config.yaml
train_examples: 45211
vocab_size: 1482
encoder_norm: "layernorm"
encoder_widths: [96, 144, 208, 320]
decoder_activation: "gelu"
decoder_dropout: 0.05
decoder_tie_embeddings: false
optimizer: "soap"
beta1: 0.9
shampoo_beta: 0.95
eps: 1e-08
max_precond_dim: 1024
adamw_lr_other_params: 0.0024
lr_schedule: "wsd_sqrt"
final_lr_fraction: 0.1
Rows from block 8 of the image encoder, named by matrix and row number. Each number is 200 + 20 x the weight over its row's rms, rounded and kept within 0 to 999. All counts start at 0. After the name is the row's rms in percent of the matrix's.
# convs1: grouped (2 groups) 3x3 conv (encoder.blocks.8.convs.1.weight, 208x104x3x3), inputs within the group 50-59, a 3x3 kernel for each
convs1.15,102,153,203,186,143,166,182,165,286,115,192,200,229,239,209,225,211,195,185,241,203,122,180,224,157,239,200,184,202,201,203,185,202,205,205,216,203,192,200,210,193,200,219,200,184,214,203,199,207,201,194,194,213,200,205,202,201,188,195,205,216,180,208,204,196,197,200,195,204,199,201,197,200,262,157,236,156,134,219,191,197,214,182,217,179,187,192,180,190,214,161
convs1.16,129,169,190,192,227,259,176,113,189,101,198,203,196,183,207,172,207,214,203,207,179,186,205,180,198,120,214,183,215,235,217,174,184,190,162,224,199,203,208,221,199,191,201,186,208,210,197,211,198,190,200,195,195,207,196,191,200,185,192,222,199,190,206,227,205,203,200,204,203,201,202,201,191,178,145,176,223,192,218,173,189,237,198,194,188,214,220,207,225,196,220
convs1.17,104,218,158,183,204,111,149,228,115,249,222,171,178,187,186,191,208,193,222,196,264,216,203,165,194,214,209,193,193,214,194,204,176,188,201,220,211,210,196,208,202,205,198,216,205,213,194,197,204,186,184,189,197,200,205,225,179,169,197,196,195,190,202,192,211,198,205,203,189,202,201,193,204,200,176,198,198,283,137,179,201,241,203,195,199,207,184,171,181,177,211
convs1.18,098,232,186,253,140,220,239,196,244,195,222,216,205,170,202,197,161,169,201,218,229,202,213,190,206,203,192,251,183,197,188,178,183,200,187,189,187,203,189,195,199,205,194,189,194,188,197,210,206,197,211,198,211,199,192,205,192,186,210,177,209,213,196,196,195,203,190,198,203,205,197,200,207,186,267,212,224,144,205,228,249,191,198,186,215,218,197,164,194,215,201
convs1.19,082,215,206,170,193,254,267,248,209,148,175,205,210,182,190,189,190,229,211,234,189,198,230,225,233,254,254,190,198,171,179,184,182,192,198,179,187,213,199,202,196,185,204,204,200,194,197,197,201,182,187,199,192,194,201,191,218,206,189,174,171,197,203,203,196,199,199,200,195,196,202,191,200,268,180,266,158,196,169,241,168,135,203,193,198,191,184,194,239,182,164
convs1.20,106,232,252,211,257,216,163,221,201,109,200,208,214,240,206,182,213,213,163,173,239,154,202,174,247,212,221,203,201,200,221,193,185,207,185,185,199,201,204,208,203,205,198,184,197,198,211,196,208,190,177,194,193,185,197,204,195,246,207,194,173,192,217,178,203,200,196,194,202,196,202,199,193,238,214,147,162,244,181,208,219,145,212,180,209,173,179,167,182,219,171
convs1.21,149,242,242,169,209,168,206,172,222,185,220,190,190,229,204,193,209,161,198,144,216,110,155,191,184,202,220,157,210,214,204,193,202,184,197,195,209,202,202,204,185,198,203,199,197,207,203,198,195,198,206,191,207,207,195,203,200,216,206,188,198,159,194,215,188,202,195,206,202,204,197,209,203,164,127,163,245,242,115,215,188,117,190,191,173,240,215,186,184,184,176
convs1.22,105,248,195,209,307,203,224,270,214,207,217,213,218,217,207,235,196,210,193,204,196,213,133,171,216,186,193,171,203,207,196,186,202,197,200,192,226,197,198,188,210,203,193,196,203,204,208,214,204,191,212,209,196,211,206,200,213,197,215,186,225,185,191,215,201,207,198,207,193,201,204,204,196,157,148,207,232,152,173,246,192,181,176,177,201,197,181,204,234,218,205
convs1.23,089,225,132,134,204,163,192,197,238,109,196,221,224,198,191,170,202,175,161,201,163,251,195,181,243,217,198,195,207,213,218,215,182,191,202,200,200,210,202,197,212,213,200,200,196,197,197,180,207,199,185,192,191,200,197,189,221,160,201,192,212,184,198,176,207,202,192,201,204,202,211,204,206,260,181,208,206,198,179,248,237,209,203,177,189,211,207,206,197,197,166
convs1.24,095,144,202,233,182,226,185,205,310,208,216,237,220,225,207,243,213,216,223,189,192,190,205,218,210,165,157,228,225,216,209,230,185,201,214,203,203,197,212,204,198,194,193,213,216,195,200,204,200,216,211,215,193,202,205,192,224,197,215,216,235,174,221,216,202,199,197,196,200,201,192,194,189,178,199,184,258,209,227,108,174,181,204,202,196,232,248,202,193,211,193
convs1.25,097,232,216,152,176,189,251,144,137,210,182,206,206,217,197,194,200,216,203,230,187,184,191,222,199,171,181,182,213,189,198,184,210,200,207,173,176,189,209,198,198,203,193,192,208,204,220,203,198,211,204,202,218,197,217,200,214,213,198,206,203,217,216,181,200,195,194,190,204,193,200,192,194,131,207,177,276,257,217,184,158,184,201,206,169,186,214,217,199,185,192
convs1.26,089,166,226,208,206,200,160,254,253,229,206,201,181,229,217,204,242,228,185,198,265,198,183,184,233,218,205,199,184,207,164,205,206,211,208,187,217,192,191,201,195,210,189,208,190,193,210,208,181,211,208,201,199,194,188,202,203,186,206,197,220,193,205,219,206,195,193,204,197,201,191,188,201,221,178,197,222,149,262,182,203,201,190,219,249,183,193,205,181,231,217
convs1.27,094,264,237,273,332,164,252,99,294,224,217,199,224,224,193,213,176,164,190,213,205,257,202,183,215,209,215,200,204,203,195,198,190,189,184,177,187,214,194,189,188,205,202,189,192,191,198,203,207,212,186,209,204,188,203,188,215,201,212,179,194,197,208,215,197,197,194,198,192,188,206,195,198,199,172,188,205,212,148,155,172,241,181,199,212,241,192,182,178,228,192
convs1.28,098,197,191,223,198,160,209,150,199,221,187,205,186,176,184,205,202,213,199,207,216,192,228,197,213,199,172,184,199,193,219,199,193,183,214,186,192,213,198,212,203,190,195,209,203,196,206,199,181,212,206,204,202,201,219,191,200,211,214,182,186,217,217,217,204,202,205,198,203,208,211,213,208,247,143,253,151,127,298,176,250,224,181,203,232,183,196,214,221,207,205
convs1.29,085,185,239,184,211,142,152,175,116,207,240,217,174,224,244,228,225,223,226,207,145,233,193,204,165,146,181,179,208,198,217,200,194,190,187,174,203,199,206,211,201,194,215,210,194,204,197,189,203,181,193,203,209,179,208,174,199,184,195,181,201,188,171,186,194,203,195,200,206,206,189,195,205,171,205,204,198,171,218,114,165,196,200,203,177,187,197,167,187,160,165
convs1.30,090,211,151,244,185,169,177,208,215,241,194,203,200,201,205,205,212,179,189,208,202,205,231,188,232,174,205,234,215,193,172,227,184,211,209,213,216,215,220,205,211,215,212,201,206,192,180,177,198,202,191,198,195,175,191,216,216,205,195,175,201,202,203,191,202,206,198,207,202,201,204,202,201,202,193,194,246,261,139,151,182,174,205,164,201,188,184,170,196,174,198