From a checkpoint of a small image captioner.
Model: 11.9M parameters, 40-pixel images, encoder arch regnet, encoder activation silu, encoder depths [3, 3, 8, 3], encoder widths [96, 144, 208, 320], decoder width 320, decoder norm layernorm.
Training: soap at rate 0.0027, 8800 steps, batches of 192.
Data: trained on photos of plants and fungi (iNaturalist), 45211 training examples.
Rows from block 13 of the image encoder of a small image captioner, named by matrix and row number. Rows with one number belong to one channel. Each number is 500 + 25 x the weight over its row's rms, rounded and kept within 0 to 999. All counts start at 0. Numbers have three digits each.
Before each channel's rows are labels from the 100 images, of 14976, where the channel reaches its highest value: "colour at peak" is the nearest of a few named colours to the mean colour under the peak. Only what is clearly more common there than usual is listed. The data: photos of plants and fungi (iNaturalist).
# convs1: grouped (2 groups) 3x3 conv (encoder.blocks.13.convs.1.weight, 208x104x3x3, each kernel summed), inputs within the group 52-103
# convs2: expand pointwise conv (encoder.blocks.13.convs.2.weight, 208x208x1x1, transposed), outputs 70-139

colour at peak: pink
convs1.153:504586499486508501508459517500491513496400487531504512464495536473490488489500506517510506500510503487492498472500503501515491505494513501492542487493500506
convs2.153:435529504521473499547507492504535480500538494471469477498531561511462490523515485489524537513491485495446512527510507498514544498504444491494492493475474513562491544495494493479507508500483505538456487514477475

colour at peak: white; pink
convs1.97:538495524513517543496491524457499480469468488499479545555473509488503493481485566504469480517477472496453490507505482479474481480464487492484496511482546542
convs2.97:546503493507498483508574472501442496520474505471465542476512499512476469475494499491544510502520510500484559517543503509466550497466467547444507509533487528478505524486493464477502510533490498513505539493482470

colour at peak: grey
convs1.164:503425492469499481512473516497483548516497493511499493475511515490473476499498508495493492479490481465499506483506504485517489493516491506503523454509495504
convs2.164:459492509523526509490482450469480501507470506505516483503459491486466529515492515493483478535506510468481559525479540540495510492453511516502486457495495462501471497526515512523486462502536514495527483538502551

colour at peak: brown
convs1.143:525493487479521502503457501507535463522499502518499498462478503596471475474499504521506499510463451518509490461493523502518507495506519494493517503443504490
convs2.143:476498454472495456502513505493488496479481483503460505516499515474498531495545471501508515511467535499523483512454500507489523483510525462503460499459531506510538457475487481514463488450482498481491490523500492

colour at peak: pink
convs1.74:508481508507463510508490473507517484487550544490513547576539509502523516514541454554506465485484526499487518495533493488475508508522481527529505505511607501
convs2.74:516489496542471538486507509505466516489469520477476500520479486503535490493473484485483488493514473537536544503489476506498487495466561540543464511511495486525498528498483470486534505545501534529540482501513508

colour at peak: cyan
convs1.129:492400531526460487443467480489522523531502496542493486484463491487500495512496496506501512500446482481486499491508521497477501496498500511491486480495490548
convs2.129:480519505495489470492549499476508514520475517500517483526473508489488478461481497464501479488455497490519507460477496490503490496514479477493524490515513483521494535514589527480540524498489497514508537452495494

colour at peak: grey
convs1.27:497488504506513475512468495489496491489508515511488614512494483492490521491586460557504498488500491503493491498476511468490531432482478507450502498537468497
convs2.27:527489535478500501501503481538470498516495486497520439496484488487483488470460489494550516464474499502525495529492483506522514482500563474442479529504521522507474483494475537521479492488509482507487514500489516

colour at peak: grey
convs1.81:498505551476479475505488472520494500545479511501479477523476488502503533511450455457500476539497496499464505495491460491467520549488483507577488493505506479
convs2.81:485524543504554521490538496478473497510449553502558533493502480518466480499433481529487515492504448442506498531506481532489508470482480524509479478510500494453450503542482483457515521479458503515513492508501537

colour at peak: brown
convs1.147:503556481535455515505559508479504532521470493561500500515493526475529530473527491509494478473512463476486527487493489514483480501468508513506483525432521510
convs2.147:464490468478496521460518461461546528498481485558528505506542502488505498503530465497454470516505490505508510555453480502495506468493497476472492471521502469488509517484518528499500468505494509562497469487508489

colour at peak: black
convs1.96:515479515511481509506505494484467510475484552489552457505493507482516484493495547514513542503491525511489471504485478487490492442521530505454498520485462459
convs2.96:520485508497497490536456459511497519522504465480490535551524525508480459417504520480504488492488513466522494538501489511509488509484483489500482473482496492475533508498543493490500503510511505521522482524536499

colour at peak: grey
convs1.182:501505527455481501539525458514470530513496513519507509497494540454474490480503488486525485494491494487521483514525458472484519501512484525496509545446512489
convs2.182:492477486505494500454512519493488498485529508483483545483493541481485493489516536530486525479505465487521497483496469528466499481462506540523499507483546547488491443526527499507452490483521444512488455514518470

colour at peak: green
convs1.94:478505469506536495497509511461497510509492497503492514460493496509469489486508503508462511539477510504470471508521493488507488533490492480436489484490456462
convs2.94:491544456521487519446480491538557523482509499485461514492485471471508485521511515510525509451486502480482445486522479480490484538482492509517476510523477467492512464547545469527506540538519485493479463521464491

colour at peak: grey
convs1.119:478497468526484502423490465514552469517539502474490494479509524480556484491507518501523505504455496504504514478487503499504500498499504494490494498494485520
convs2.119:540500469474474465506485525476514508458485524506495483455524536513497509448549461505501472469451514485471467484474452499453530485483534529554499470526494498430482506532474499484485515534497472497465464464479512

colour at peak: green
convs1.10:480501494502462511506512515532494508522514509505502468508470520498495499482561484494519545481487508507486488502498516496526492544524488474523509485477480549
convs2.10:476541560507504486446504483501510533511535490525523485523492502495533491523477471511499514491474504539482477508441438481497495470477520491532451547473495471540535533512452496498522502512523544477504490479480478

colour at peak: black
convs1.205:463519532475521485518481489520531437518469501530517480481492515506528509508514530507494497521490481497500467456481489490480475498520525495496494506531501498
convs2.205:491500442508494478512517482549489524492508470530470532495473497475500465528500521504488508478536469544459501525490489484485482535480520514510484524562473493494443543510516526461508496491516489513550497477468492

colour at peak: pink
convs1.198:493567512473481484512457516446479481502485507486502489495469469454526515481485505507495534497507448455528510483519520494512469495474496508491483532528526513
convs2.198:528507551503507498511511489568485520504477517477484478508479494490510523508514485512502467517493494477465521490511529490491531495484523468521475493515488490488512502482485516472532578530565469477485533506504491

colour at peak: grey
convs1.56:472498507487492498514534492478478515477482569524473487458478497490525525483518475483471453507509503507483491489525508496513454528522516505546505487491494516
convs2.56:499470504463533469514490476491488502515510498491484501488523486507485486497495466465523514492475502466511512482491454463528492469487473544490540468524478495463472501508501505468507472483480502484497533491477481

colour at peak: grey
convs1.31:477506515473511501493484471507489495491600586498489519534504497477508508463476488545482511483510500502509497482515493496491508562499528466532505499520480468
convs2.31:523491496485576525485481449485510514473474488505492446499535484510537499531512498528518510522470519488463495437516540479472491479509520528520497493495494484505496511461496521487506476490473489510475496504475540

colour at peak: black
convs1.138:490495504513535496558536456496515501490505482486486506453493515564498473492479494500470520491482514505489496463509478490502482502512489486501529461530504507
convs2.138:484516500510498521527474476482448522504503510460499499500496486496463502525462509489514530448508471542530473533517503493518504517465477488466506523509498497510530498509492492501501494456496530534501491493525497

colour at peak: green
convs1.16:521492462477477509505504520509488483513492504503521502521454488485525484486454526441476527523500490512441454512539496482485498465484492503459518491479468528
convs2.16:526517542510482515469515480511518507521495491515514506492480518474455474486538496505485450475492508544489525524501441458552494515494485517518516505489523527461539525522499494530509508493512466554503487527502528

colour at peak: brown
convs1.135:511428512518551503527501481500534503497492501559519493450481480542503489479492491500504516518502511566518499499494486484516521479520512508498510504471489520
convs2.135:545488480475485507539487505491527507541477512490511525508502477514511487498567509502522505467512522541504515494474509477458466512491449489525514485484485499526468484497540521510485497467531487461489487440487511

colour at peak: brown
convs1.140:463490502460519502525470481497490506530530517452529470503505461483606554485502479488466460509459498485498493517515508531493464505482498490494507488544495488
convs2.140:487528493507500519492491511545497425498511496521491480533528492552467500506538524532473525501527466518508480545513511476461522464501500489502505532514560465505483508467496527481544486534463501505501505520524541

colour at peak: grey
convs1.69:459506507501531490496529542490494477485514518492538503485520499495510514495442473479518513500505493494485499509519537486477447426485517484537497492524457489
convs2.69:461454512541478496512517525498495509498506509519560494483520538438483478443545441477501508489460515516492487557489527512483503469501491493497507504444511467507429509525552463505470550517485521487536499492500506

colour at peak: grey
convs1.85:467496472510569504492511565546479502492504476512485551451494518507518514492538502497525480481480471502544525488520503523507494501485496504510499483535469520
convs2.85:539438519502497518516531538451492499530500529514471478500539527521504511510535492501474479463506551501492489530495522471518505503475466470512476514479501486465490526489502476534494483496471522501503523489486508

colour at peak: black
convs1.169:524502515517508499486429506493486490518506513433523502477518478534477526480499481502467491502500509462554499498517485504499471501480526491527516514546504505
convs2.169:522548480509506481511499508474519471489504461469457501507518475513514518484499500501512495537511524489531504490475543541545525515506505519521480495501512496523440506503493493492549521552454504539471527505498521

colour at peak: green
convs1.76:572490481459485515467500564500491521481475504494431529501596505479503493500464516505467513484501510493551477499543526516524476496495542509525526510495503513
convs2.76:530522546514533497493481509504497519523459493483467521487508490528503534477499481536451514478461457473436521502454484502488533506424515523470505544503490472536522475490503533475485510518508514475492517501504486