{"encoder_arch": "regnet", "model": "image captioner", "dataset": "photos of plants and fungi (iNaturalist)", "tokenizer": "word", "decoder_layers": 6, "decoder_norm_position": "pre", "decoder_head_dim": 48, "decoder_inner_norm": false, "decoder_positions": "learned", "decoder_prefix_bidirectional": false, "beta2": 0.95, "weight_decay": 0.3, "adamw_weight_decay_other_params": 0.05}
Rows from block 7 of the image encoder of a small image captioner, named by matrix and row number. Rows with one number belong to one channel. Each number is 128 + 32 x the weight over its row's rms, rounded and kept within 0 to 255. All counts start at 0. Numbers have three digits each. After the name is the row's rms in percent of the matrix's.
After each channel's rows are labels from the 100 images, of 14976, where the channel reaches its highest value: "top examples" is what is common among them; "peak at" is the part of the image that holds the peak. Only what is clearly more common there than usual is listed. The data: photos of plants and fungi (iNaturalist). In brackets: how many of the 100, against the usual share in percent.
# convs1: grouped (2 groups) 3x3 conv (encoder.blocks.7.convs.1.weight, 208x104x3x3, each kernel summed), inputs within the group 0-103
# convs2: expand pointwise conv (encoder.blocks.7.convs.2.weight, 208x208x1x1, transposed), outputs 0-103

convs1.48 099:161132151137164139061147172124125142100141123162165121138115116119131105144100132106174143141136088112134049130163157107121127129122151109123186129146134102198092153091121148121053146157099144181150130087140190165120013090136086146143111125131113120176092207091076126148123158135104126184092139139194166121115122
convs2.48 107:195151153129133169118162169095126117110140136087114094152130118141066151104173155103077171079114108164102142115122175099088113149158127133142090128129148145135127095142129138141152123171108137049166121095116139079139170142119136177155202150158138131142165074183108133078156177152148154109109138128123057126116168
top examples: class: Liliopsida (29 vs 9.5); order Asparagales (27 vs 4.4); family: Asparagaceae (26 vs 2.5)
peak at: top centre (46 vs 8)

convs1.128 121:092150116083134121101116142145142116117113140145132140143128104156165193093135050103106097129155106132127101144121101140107141127133133077134084138093076117146152103134232112103111111100129142132103101115053137121178139091119118118120108111153137113088109108117131123147127119003072106110137093255132137121110126
convs2.128 087:153156135101144129133093110134140112162111172121116128176103084091157134125142109168150141126177183139103119094109105142148090113086149105153130129126077156158178156130116158135141159098064152167114109138141160127117161159167136144099107067081139121173119140135136189108175168144124178113122070211090073149154100
top examples: class Liliopsida (26 vs 9.5)
peak at: bottom right (47 vs 16); middle right (25 vs 8)

convs1.164 123:128127126097123136146141092124138059175195152151085127131148095154220243142134186118111161110165129138117122102101098128138122159143109098125155159165146153100112147132105145132141100085101131154081155127092130096134122118105121126138140119106112132128144065095138110123126101097117131114141117255069138096118128
convs2.164 092:140213081112144122088113092144175073133157136153194109129164109114113109133135145125093144173109118117081108133087152094125139144134159145161135137133099041146120138108134124124060122139122178144141143153172099089132063121136142142128104109117148159140084114094146148131138128179096137079141121057113081158144122
top examples: class Liliopsida (32 vs 9.5)
peak at: bottom right (49 vs 16)

convs1.124 085:115143101113140126120079121172166172039141101100112092119123130129120069168112075148187110165109079135114154121166104173098097090101130108099084144116159120136089144085103116070149132105167141124074163143124131156126128118127120119060176141145122114134114150144136188108116228090127153139121136012104139119153131
convs2.124 101:163140117112105113113129150129128160140136179140124137112131158155136139144068100122131137126097091132137196173116126116095245134152085089111142100134129010184142135130136031097124140149143127126123154163147110157098118167121150191148119123103126139154133156182141064139147108103202114136115131156120169152129066
top examples: class Liliopsida (33 vs 9.5)
peak at: top centre (30 vs 8); centre (29 vs 4)

convs1.146 101:081033145131142136088099148126081085199130136161152155128169138135099205147126130144113128122116144068143119123151140099089093138125121128124109147185055100125206059147177119086153119124118105120101073104124151103115118111139137153106104154183126092093122131162127148145153141083062157117086068085180112132126151
convs2.146 084:134102109117177155137125120119164132063159159094154156083133130158127142070037099112092104140071139061161140177085143159131120108125104093094079123114065153083136126127112136102173161181167115142111110187102141134171119134185168149127175117089140122065184144140127135197112147168133138086104101135092126131119119
top examples: class Liliopsida (27 vs 9.5)
peak at: middle left (26 vs 8)

convs1.180 110:170184127165114135127134111121137101117144134121125103132177091191209180177131093131103095104150109119093148123091077180125137114137094129124115128176108105117169154115103135168150138117113136098096163121140122126106134112139114111101178115088144067113143094121119145118117128140096124155131112255077108090008110
convs2.180 097:062124104147085129083141147188138110181110143091124129162074156120126127140135052142174160124108121130165104083162092147112126094138102028094148090112108132125175122137154111178124120119101116102140182107153125121134112124179102149119119157082107143125133154138100196095158100060125180128114129137131138099156139
top examples: class Liliopsida (27 vs 9.5)
peak at: bottom left (62 vs 16)

convs1.144 129:178185139122135132125111053139121099178103122190106124136098137134248225139134162119181167168166151139107100153127134137097090184132134099134132142156166126154111124144079134132127119125126159137112139137096135131119116129120110147144150121129104096099162065119133084122110152093137144130143098255107127128144135
convs2.144 102:219159150128157161117121170180089088178140155089165119118127095137158184078116145183047152147084113125117148074149099156131136137190155139116191187120098167163091109123129130124139097125138163115123092154215137113108117105139129122078091074138143153195094082095187161121114103148106158157132099122098058170087106
top examples: class Liliopsida (31 vs 9.5)
peak at: bottom right (57 vs 16)