config.yaml
encoder_depths: [3, 3, 8, 3]
label_smoothing: 0.1
decoder_layers: 6
decoder_head_dim: 48
decoder_bias: "none"
optimizer: "soap"
learning_rate: 0.0027
beta1: 0.9
shampoo_beta: 0.95
max_precond_dim: 1024
max_grad_norm: 3.0
max_steps: 8800
Rows from block 13 of the image encoder of a small image captioner, named by matrix and row number. Rows with one number belong to one channel. Each number is 128 + 24 x the weight over its row's rms, rounded and kept within 0 to 255. All counts start at 0. Numbers have three digits each.
Before each channel's rows are labels from the 100 images, of 14976, where the channel reaches its highest value: "colour at peak" is the nearest of a few named colours to the mean colour under the peak. Only what is clearly more common there than usual is listed. The data: photos of plants and fungi (iNaturalist). In brackets: how many of the 100, against the usual share in percent.
# convs1: grouped (2 groups) 3x3 conv (encoder.blocks.13.convs.1.weight, 208x104x3x3, each kernel summed), inputs within the group 0-51
# convs2: expand pointwise conv (encoder.blocks.13.convs.2.weight, 208x208x1x1, transposed), outputs 0-69

colour at peak: black (33 vs 2.6)
convs1.96:151139112129132129150102124123106066134082136076125147117106103141132071090126123097116138119117093085117151125159169117137149110152134082120082117112144131
convs2.96:126104132146073131138132138129165143139107131124103115117143124107121121066056125100041117151186146135114128139115122126140101140085126148123065116159144081167115133141129165122154097102116105135170181120106164

colour at peak: brown (63 vs 35.2)
convs1.101:159131167147126122148130125118111140175091107097127101155155104128154127124139120118122124144097093142160121097103141132120148106131152146129166116138095133
convs2.101:164129126077180141123161131160112115105131112140142130165136107116130117137176164132179137069148114154155124140118128164124165141135158117140157139118100139147129133101141164158138123104133111127142124039131135

colour at peak: white (43 vs 0.6); pink (25 vs 2.9)
convs1.97:145144116127117108123167114105173153122144106119129121114135099136120104102127141148132136153133133165116115145135134100107149108114138200103139108057123091
convs2.97:121116165163132134096128118123084116181122110099141135101152125150109114109123131116173137122112127124116091123102132165126145118155114152117090125133138118149134139115119153087143114126143135110124094157129122

colour at peak: brown (60 vs 35.2)
convs1.143:157110109165138087105145090106135145151103125118142127117097180133169128112178115133109163117089126110126131086118123149134174100131137144129093166116136096
convs2.143:108108116126142125108144132117162121100125149117121139131147132124127149149140124143117089113117144140189137136130198155147151131089109116128083172095128123106159138097124153157123098108127120064120180066176146

colour at peak: black (40 vs 2.6)
convs1.169:123141136146151130183145157123148122159087108139154146153124048127168145153110121118089080132072116115125122111109128130152149086136101152102129111131153141
convs2.169:125141163127146120081108137132123170127122167128103153115162139123122126160154148143138143107148103130154126132066107125179092110169166129135178129124138116147128135069172109151104152163132194117133110098121112

colour at peak: green (54 vs 5.9)
convs1.94:102100101132138134101118137137167112118149156138119152141146122132149099205130145094138137130231100098123080131148115132109109088170126116120111134149103147
convs2.94:157139137133123120121096142153112104109142139102131142147105110094158134129170148161133109175108123111102136169102109127159101122152135129114137142125125127139156109129134124086135138164122142126110117139132095

colour at peak: brown (79 vs 35.2)
convs1.60:145121068126146121130161123153093139127113148169117100166080136121127141125131118128132128096152083124163119109131128138156146111119135158110147146130151136
convs2.60:112108197167137126113146119106128131117116104142146106116112106136120158133139141121150103178155168129145122141151189124125121147136104118126121139124109104136091157126089119186106152118122089145136129150130113

colour at peak: green (40 vs 5.9)
convs1.10:160140169116115145150082125115165115102111136149130104124183163141169150207133176087130133105106080116147094150116120138094160117166125099138121135105097140
convs2.10:134147137109112097137096141154186105119134091133160157142101114103128120143156138157114102100117129105141098139143151151158123175137154135147143131168085158119171116127093120166111131128121158132131165113125167

colour at peak: brown (62 vs 35.2)
convs1.38:163123113128108122113100135111117184121121142145131164140120125124091091089112112096109130152103111094104116117113161114123120135182126107137150131157063186
convs2.38:130101121180154126126116130097093113193115124160115112111149086103125139127090113120144115091134109130097077135127133145126094092107137135140125173092122148111126127121141112110172108146109186138097139097196111

colour at peak: grey (88 vs 51.8)
convs1.56:149171147112134157134171155124131117153097098115139088117123113147124117152128128125112118113098100184151103154131137151105117143158144227128100130100097103
convs2.56:130143183094107109105081102088110140144154130106093115132118142120159096165167134147120118095093093143150081131151147126121130111170116131114178114098136098130128113133131137163104134105088147112117093130097064

colour at peak: black (31 vs 2.6)
convs1.205:144135125200176081079115116123153120131116127126102117106165137132105136145102157122121174123098123141121128103115131099204076091114114131152165169126139151
convs2.205:155149127086143087140133116092152120126121110084132120121157144106143136160126140106127139135128120135160156115147122149103117076151098118096183117049140142121080142140140145115132151138123114164150146088135156

colour at peak: brown (71 vs 35.2)
convs1.159:131125109112169135066148159150135098116125142126155129104111097105115132112143133136172096124078129133127125106135129187131112065129119111119090109137127097
convs2.159:132104146122134130127194104121137135151083096128167148110131108112123126118143104099092113122116154121162088087141150149129132151141120159115140150144129116146116109104161146103106117102132166129079086127150153

colour at peak: grey (79 vs 51.8)
convs1.31:130153117119143117130134095134123134095153147064145134088135120143137145109133132163097118087135106127155170117131132126140110143150123186169127126112112140
convs2.31:091160098117155126140117149138134142118109108088136162097114116160147147078085136123144158134107144159130138123103090160166129145158125113119117114089124170099117099134141115130130151102139195141124138186084092

colour at peak: brown (62 vs 35.2)
convs1.203:130074135144072115053115139118149147131143141145169136126154126103122113128124141119087074129118119133142125139122125106146121105125120127096110169129127081
convs2.203:114092138147146125110119143168140123121138125151156086140170128160121123146146130133129104111114125144178117151163152132116179059115129106110185086175117142169138130132111151116155128073147162133109115109144123

colour at peak: grey (79 vs 51.8)
convs1.81:102146108114115121128129140134122149081100134152145079125078154107115111131131121164138142133131107205107167134150145132127100131133160152122131127160104151
convs2.81:094128131139116146124095137124113120143127130131125164151078155093131093083109113111178112124149091120087133119110115137139150112078121153163119117164152073115138116139118119121155125126139130117137120110114114

colour at peak: pink (50 vs 2.9)
convs1.153:129151124109176144161141108147142122126142146111117135127116160124154127128131116135255121119130134127132127162143141115122145142125119127150080087126121104
convs2.153:089150136069110130127094132111164145101121154105153147117123136124101105083142118121088131147157105112124159113173108120132128108146084116178108135113117166127129108130104125095117141132095115142150125106151133

colour at peak: green (32 vs 5.9)
convs1.16:134171190146139146148101104138123084180163125129120142128098109118128127147132133171122118153155096125107180145173143116156148134151173153130120132151125126
convs2.16:111133104154113111124128140149140109114128130112092147115120100128156148146107087110124126128100100179126138150131162151104159112115104143172126131118099123136133150115108046123120145139135111091155147172118129

colour at peak: pink (25 vs 2.9)
convs1.74:158113142121126124117163110128108126109134122137118118149136104129134124092112117153148111111112139095136127111130191115127099099162108112112136116131130142
convs2.74:147141124145137104171114103165115149179172120142123141116143171096110128165136146094139151101101168134113130122102119134091193148178128151144163101134138113108099107125086100088087121161145136113125177152101114

colour at peak: green (25 vs 5.9)
convs1.54:107100082119122145089147118133132150164151151143110112126097109139128077121140103107124132145118208127127083148141117111108099121119131175144128131131137116
convs2.54:100113141110156107105166166127139175134121130108098167109084081096104123107165144098073132116115119149152147108122106132140135126191141124142092137106132142141156134186147119138090067146156134117142174147101127

colour at peak: brown (65 vs 35.2)
convs1.44:132098186129126114134134122122148174173080116089137120116105138133091112189129111133132125091168124134094127134126151128137142129180143120148133142126095144
convs2.44:103142128154133134143090109152162130125143097108127121143151214154142091135150129153101140112127081104158093148083130138113126115084117155119165109121137144135138129120157148160135107134115129086148089107160102

colour at peak: brown (65 vs 35.2)
convs1.147:097132139092124096103121096109142134103133122148159138149154126160148118138144125148142173120078135118095136184105154104163114127118141152144142158141114168
convs2.147:161141134122135156084107212108126114154099159134126137130152164130075106124130087101113089146100160143135144119115127096158186082080145109110143099112142166104140108127112150107090147123112188146130121163122138

colour at peak: black (37 vs 2.6)
convs1.138:135123140153098072098110108113138128135110120114047129113132103084061139131153109105205125120089127125133116100134112126135107125144125134105111181119132148
convs2.138:166114144153165160126145155145096113128111150108108134145120121138137138131048127097144106091104121080114110112150103137106141125050155108157169159120127111086080101129105149131117140143124146158081113104129129

colour at peak: green (31 vs 5.9)
convs1.76:174114112127132116101143121097082116120137113101129151096085122122138122109122112106142123125115152121105157121152105113119125119147119141113143136144154102
convs2.76:139136132145160116115092133159172137110149090111095143086180116120159157157079183152131157095108119157142157135128105126135160102116140099132128190116107143147129130117103122139115107139129105118115134127115145

colour at peak: brown (60 vs 35.2)
convs1.25:165173115144118120129097145123164147123125111115120109139083130141126107121128133123104110136160155115083144150139164122140101156218157136155115116114100119
convs2.25:139153125142141081122143163197148177181151112152072132151135127079125155140135137112120109123159122122137147166087101117123123131141177141114199084128164143124115148164129075116119126111110129093092160110155098

colour at peak: pink (39 vs 2.9)
convs1.198:125121138080123178119111115103135134171136106136117118132145127092104127123093088110198080130127117100130131141137092101116118150133109107146112099109131184
convs2.198:090120133118126127123109070115092125109116138132111136122143147092141128146177186146147132144121149129087134104148105118165082164115103120120101119116125146187149120156159143129061162130111117101125093085143153

colour at peak: cyan (28 vs 0.4)
convs1.129:132128147108084143091102105129128109081147100140098111098114188124101125137088107128055104129104144125099135131112109141145124090135117121110112128145122148
convs2.129:124155115112138139101092129088128146121101141097159122082134143107099106114157142167143130094099126150165095144099129107208087129138125130151133140096112112069101132139141132099101114122128132147141083162124103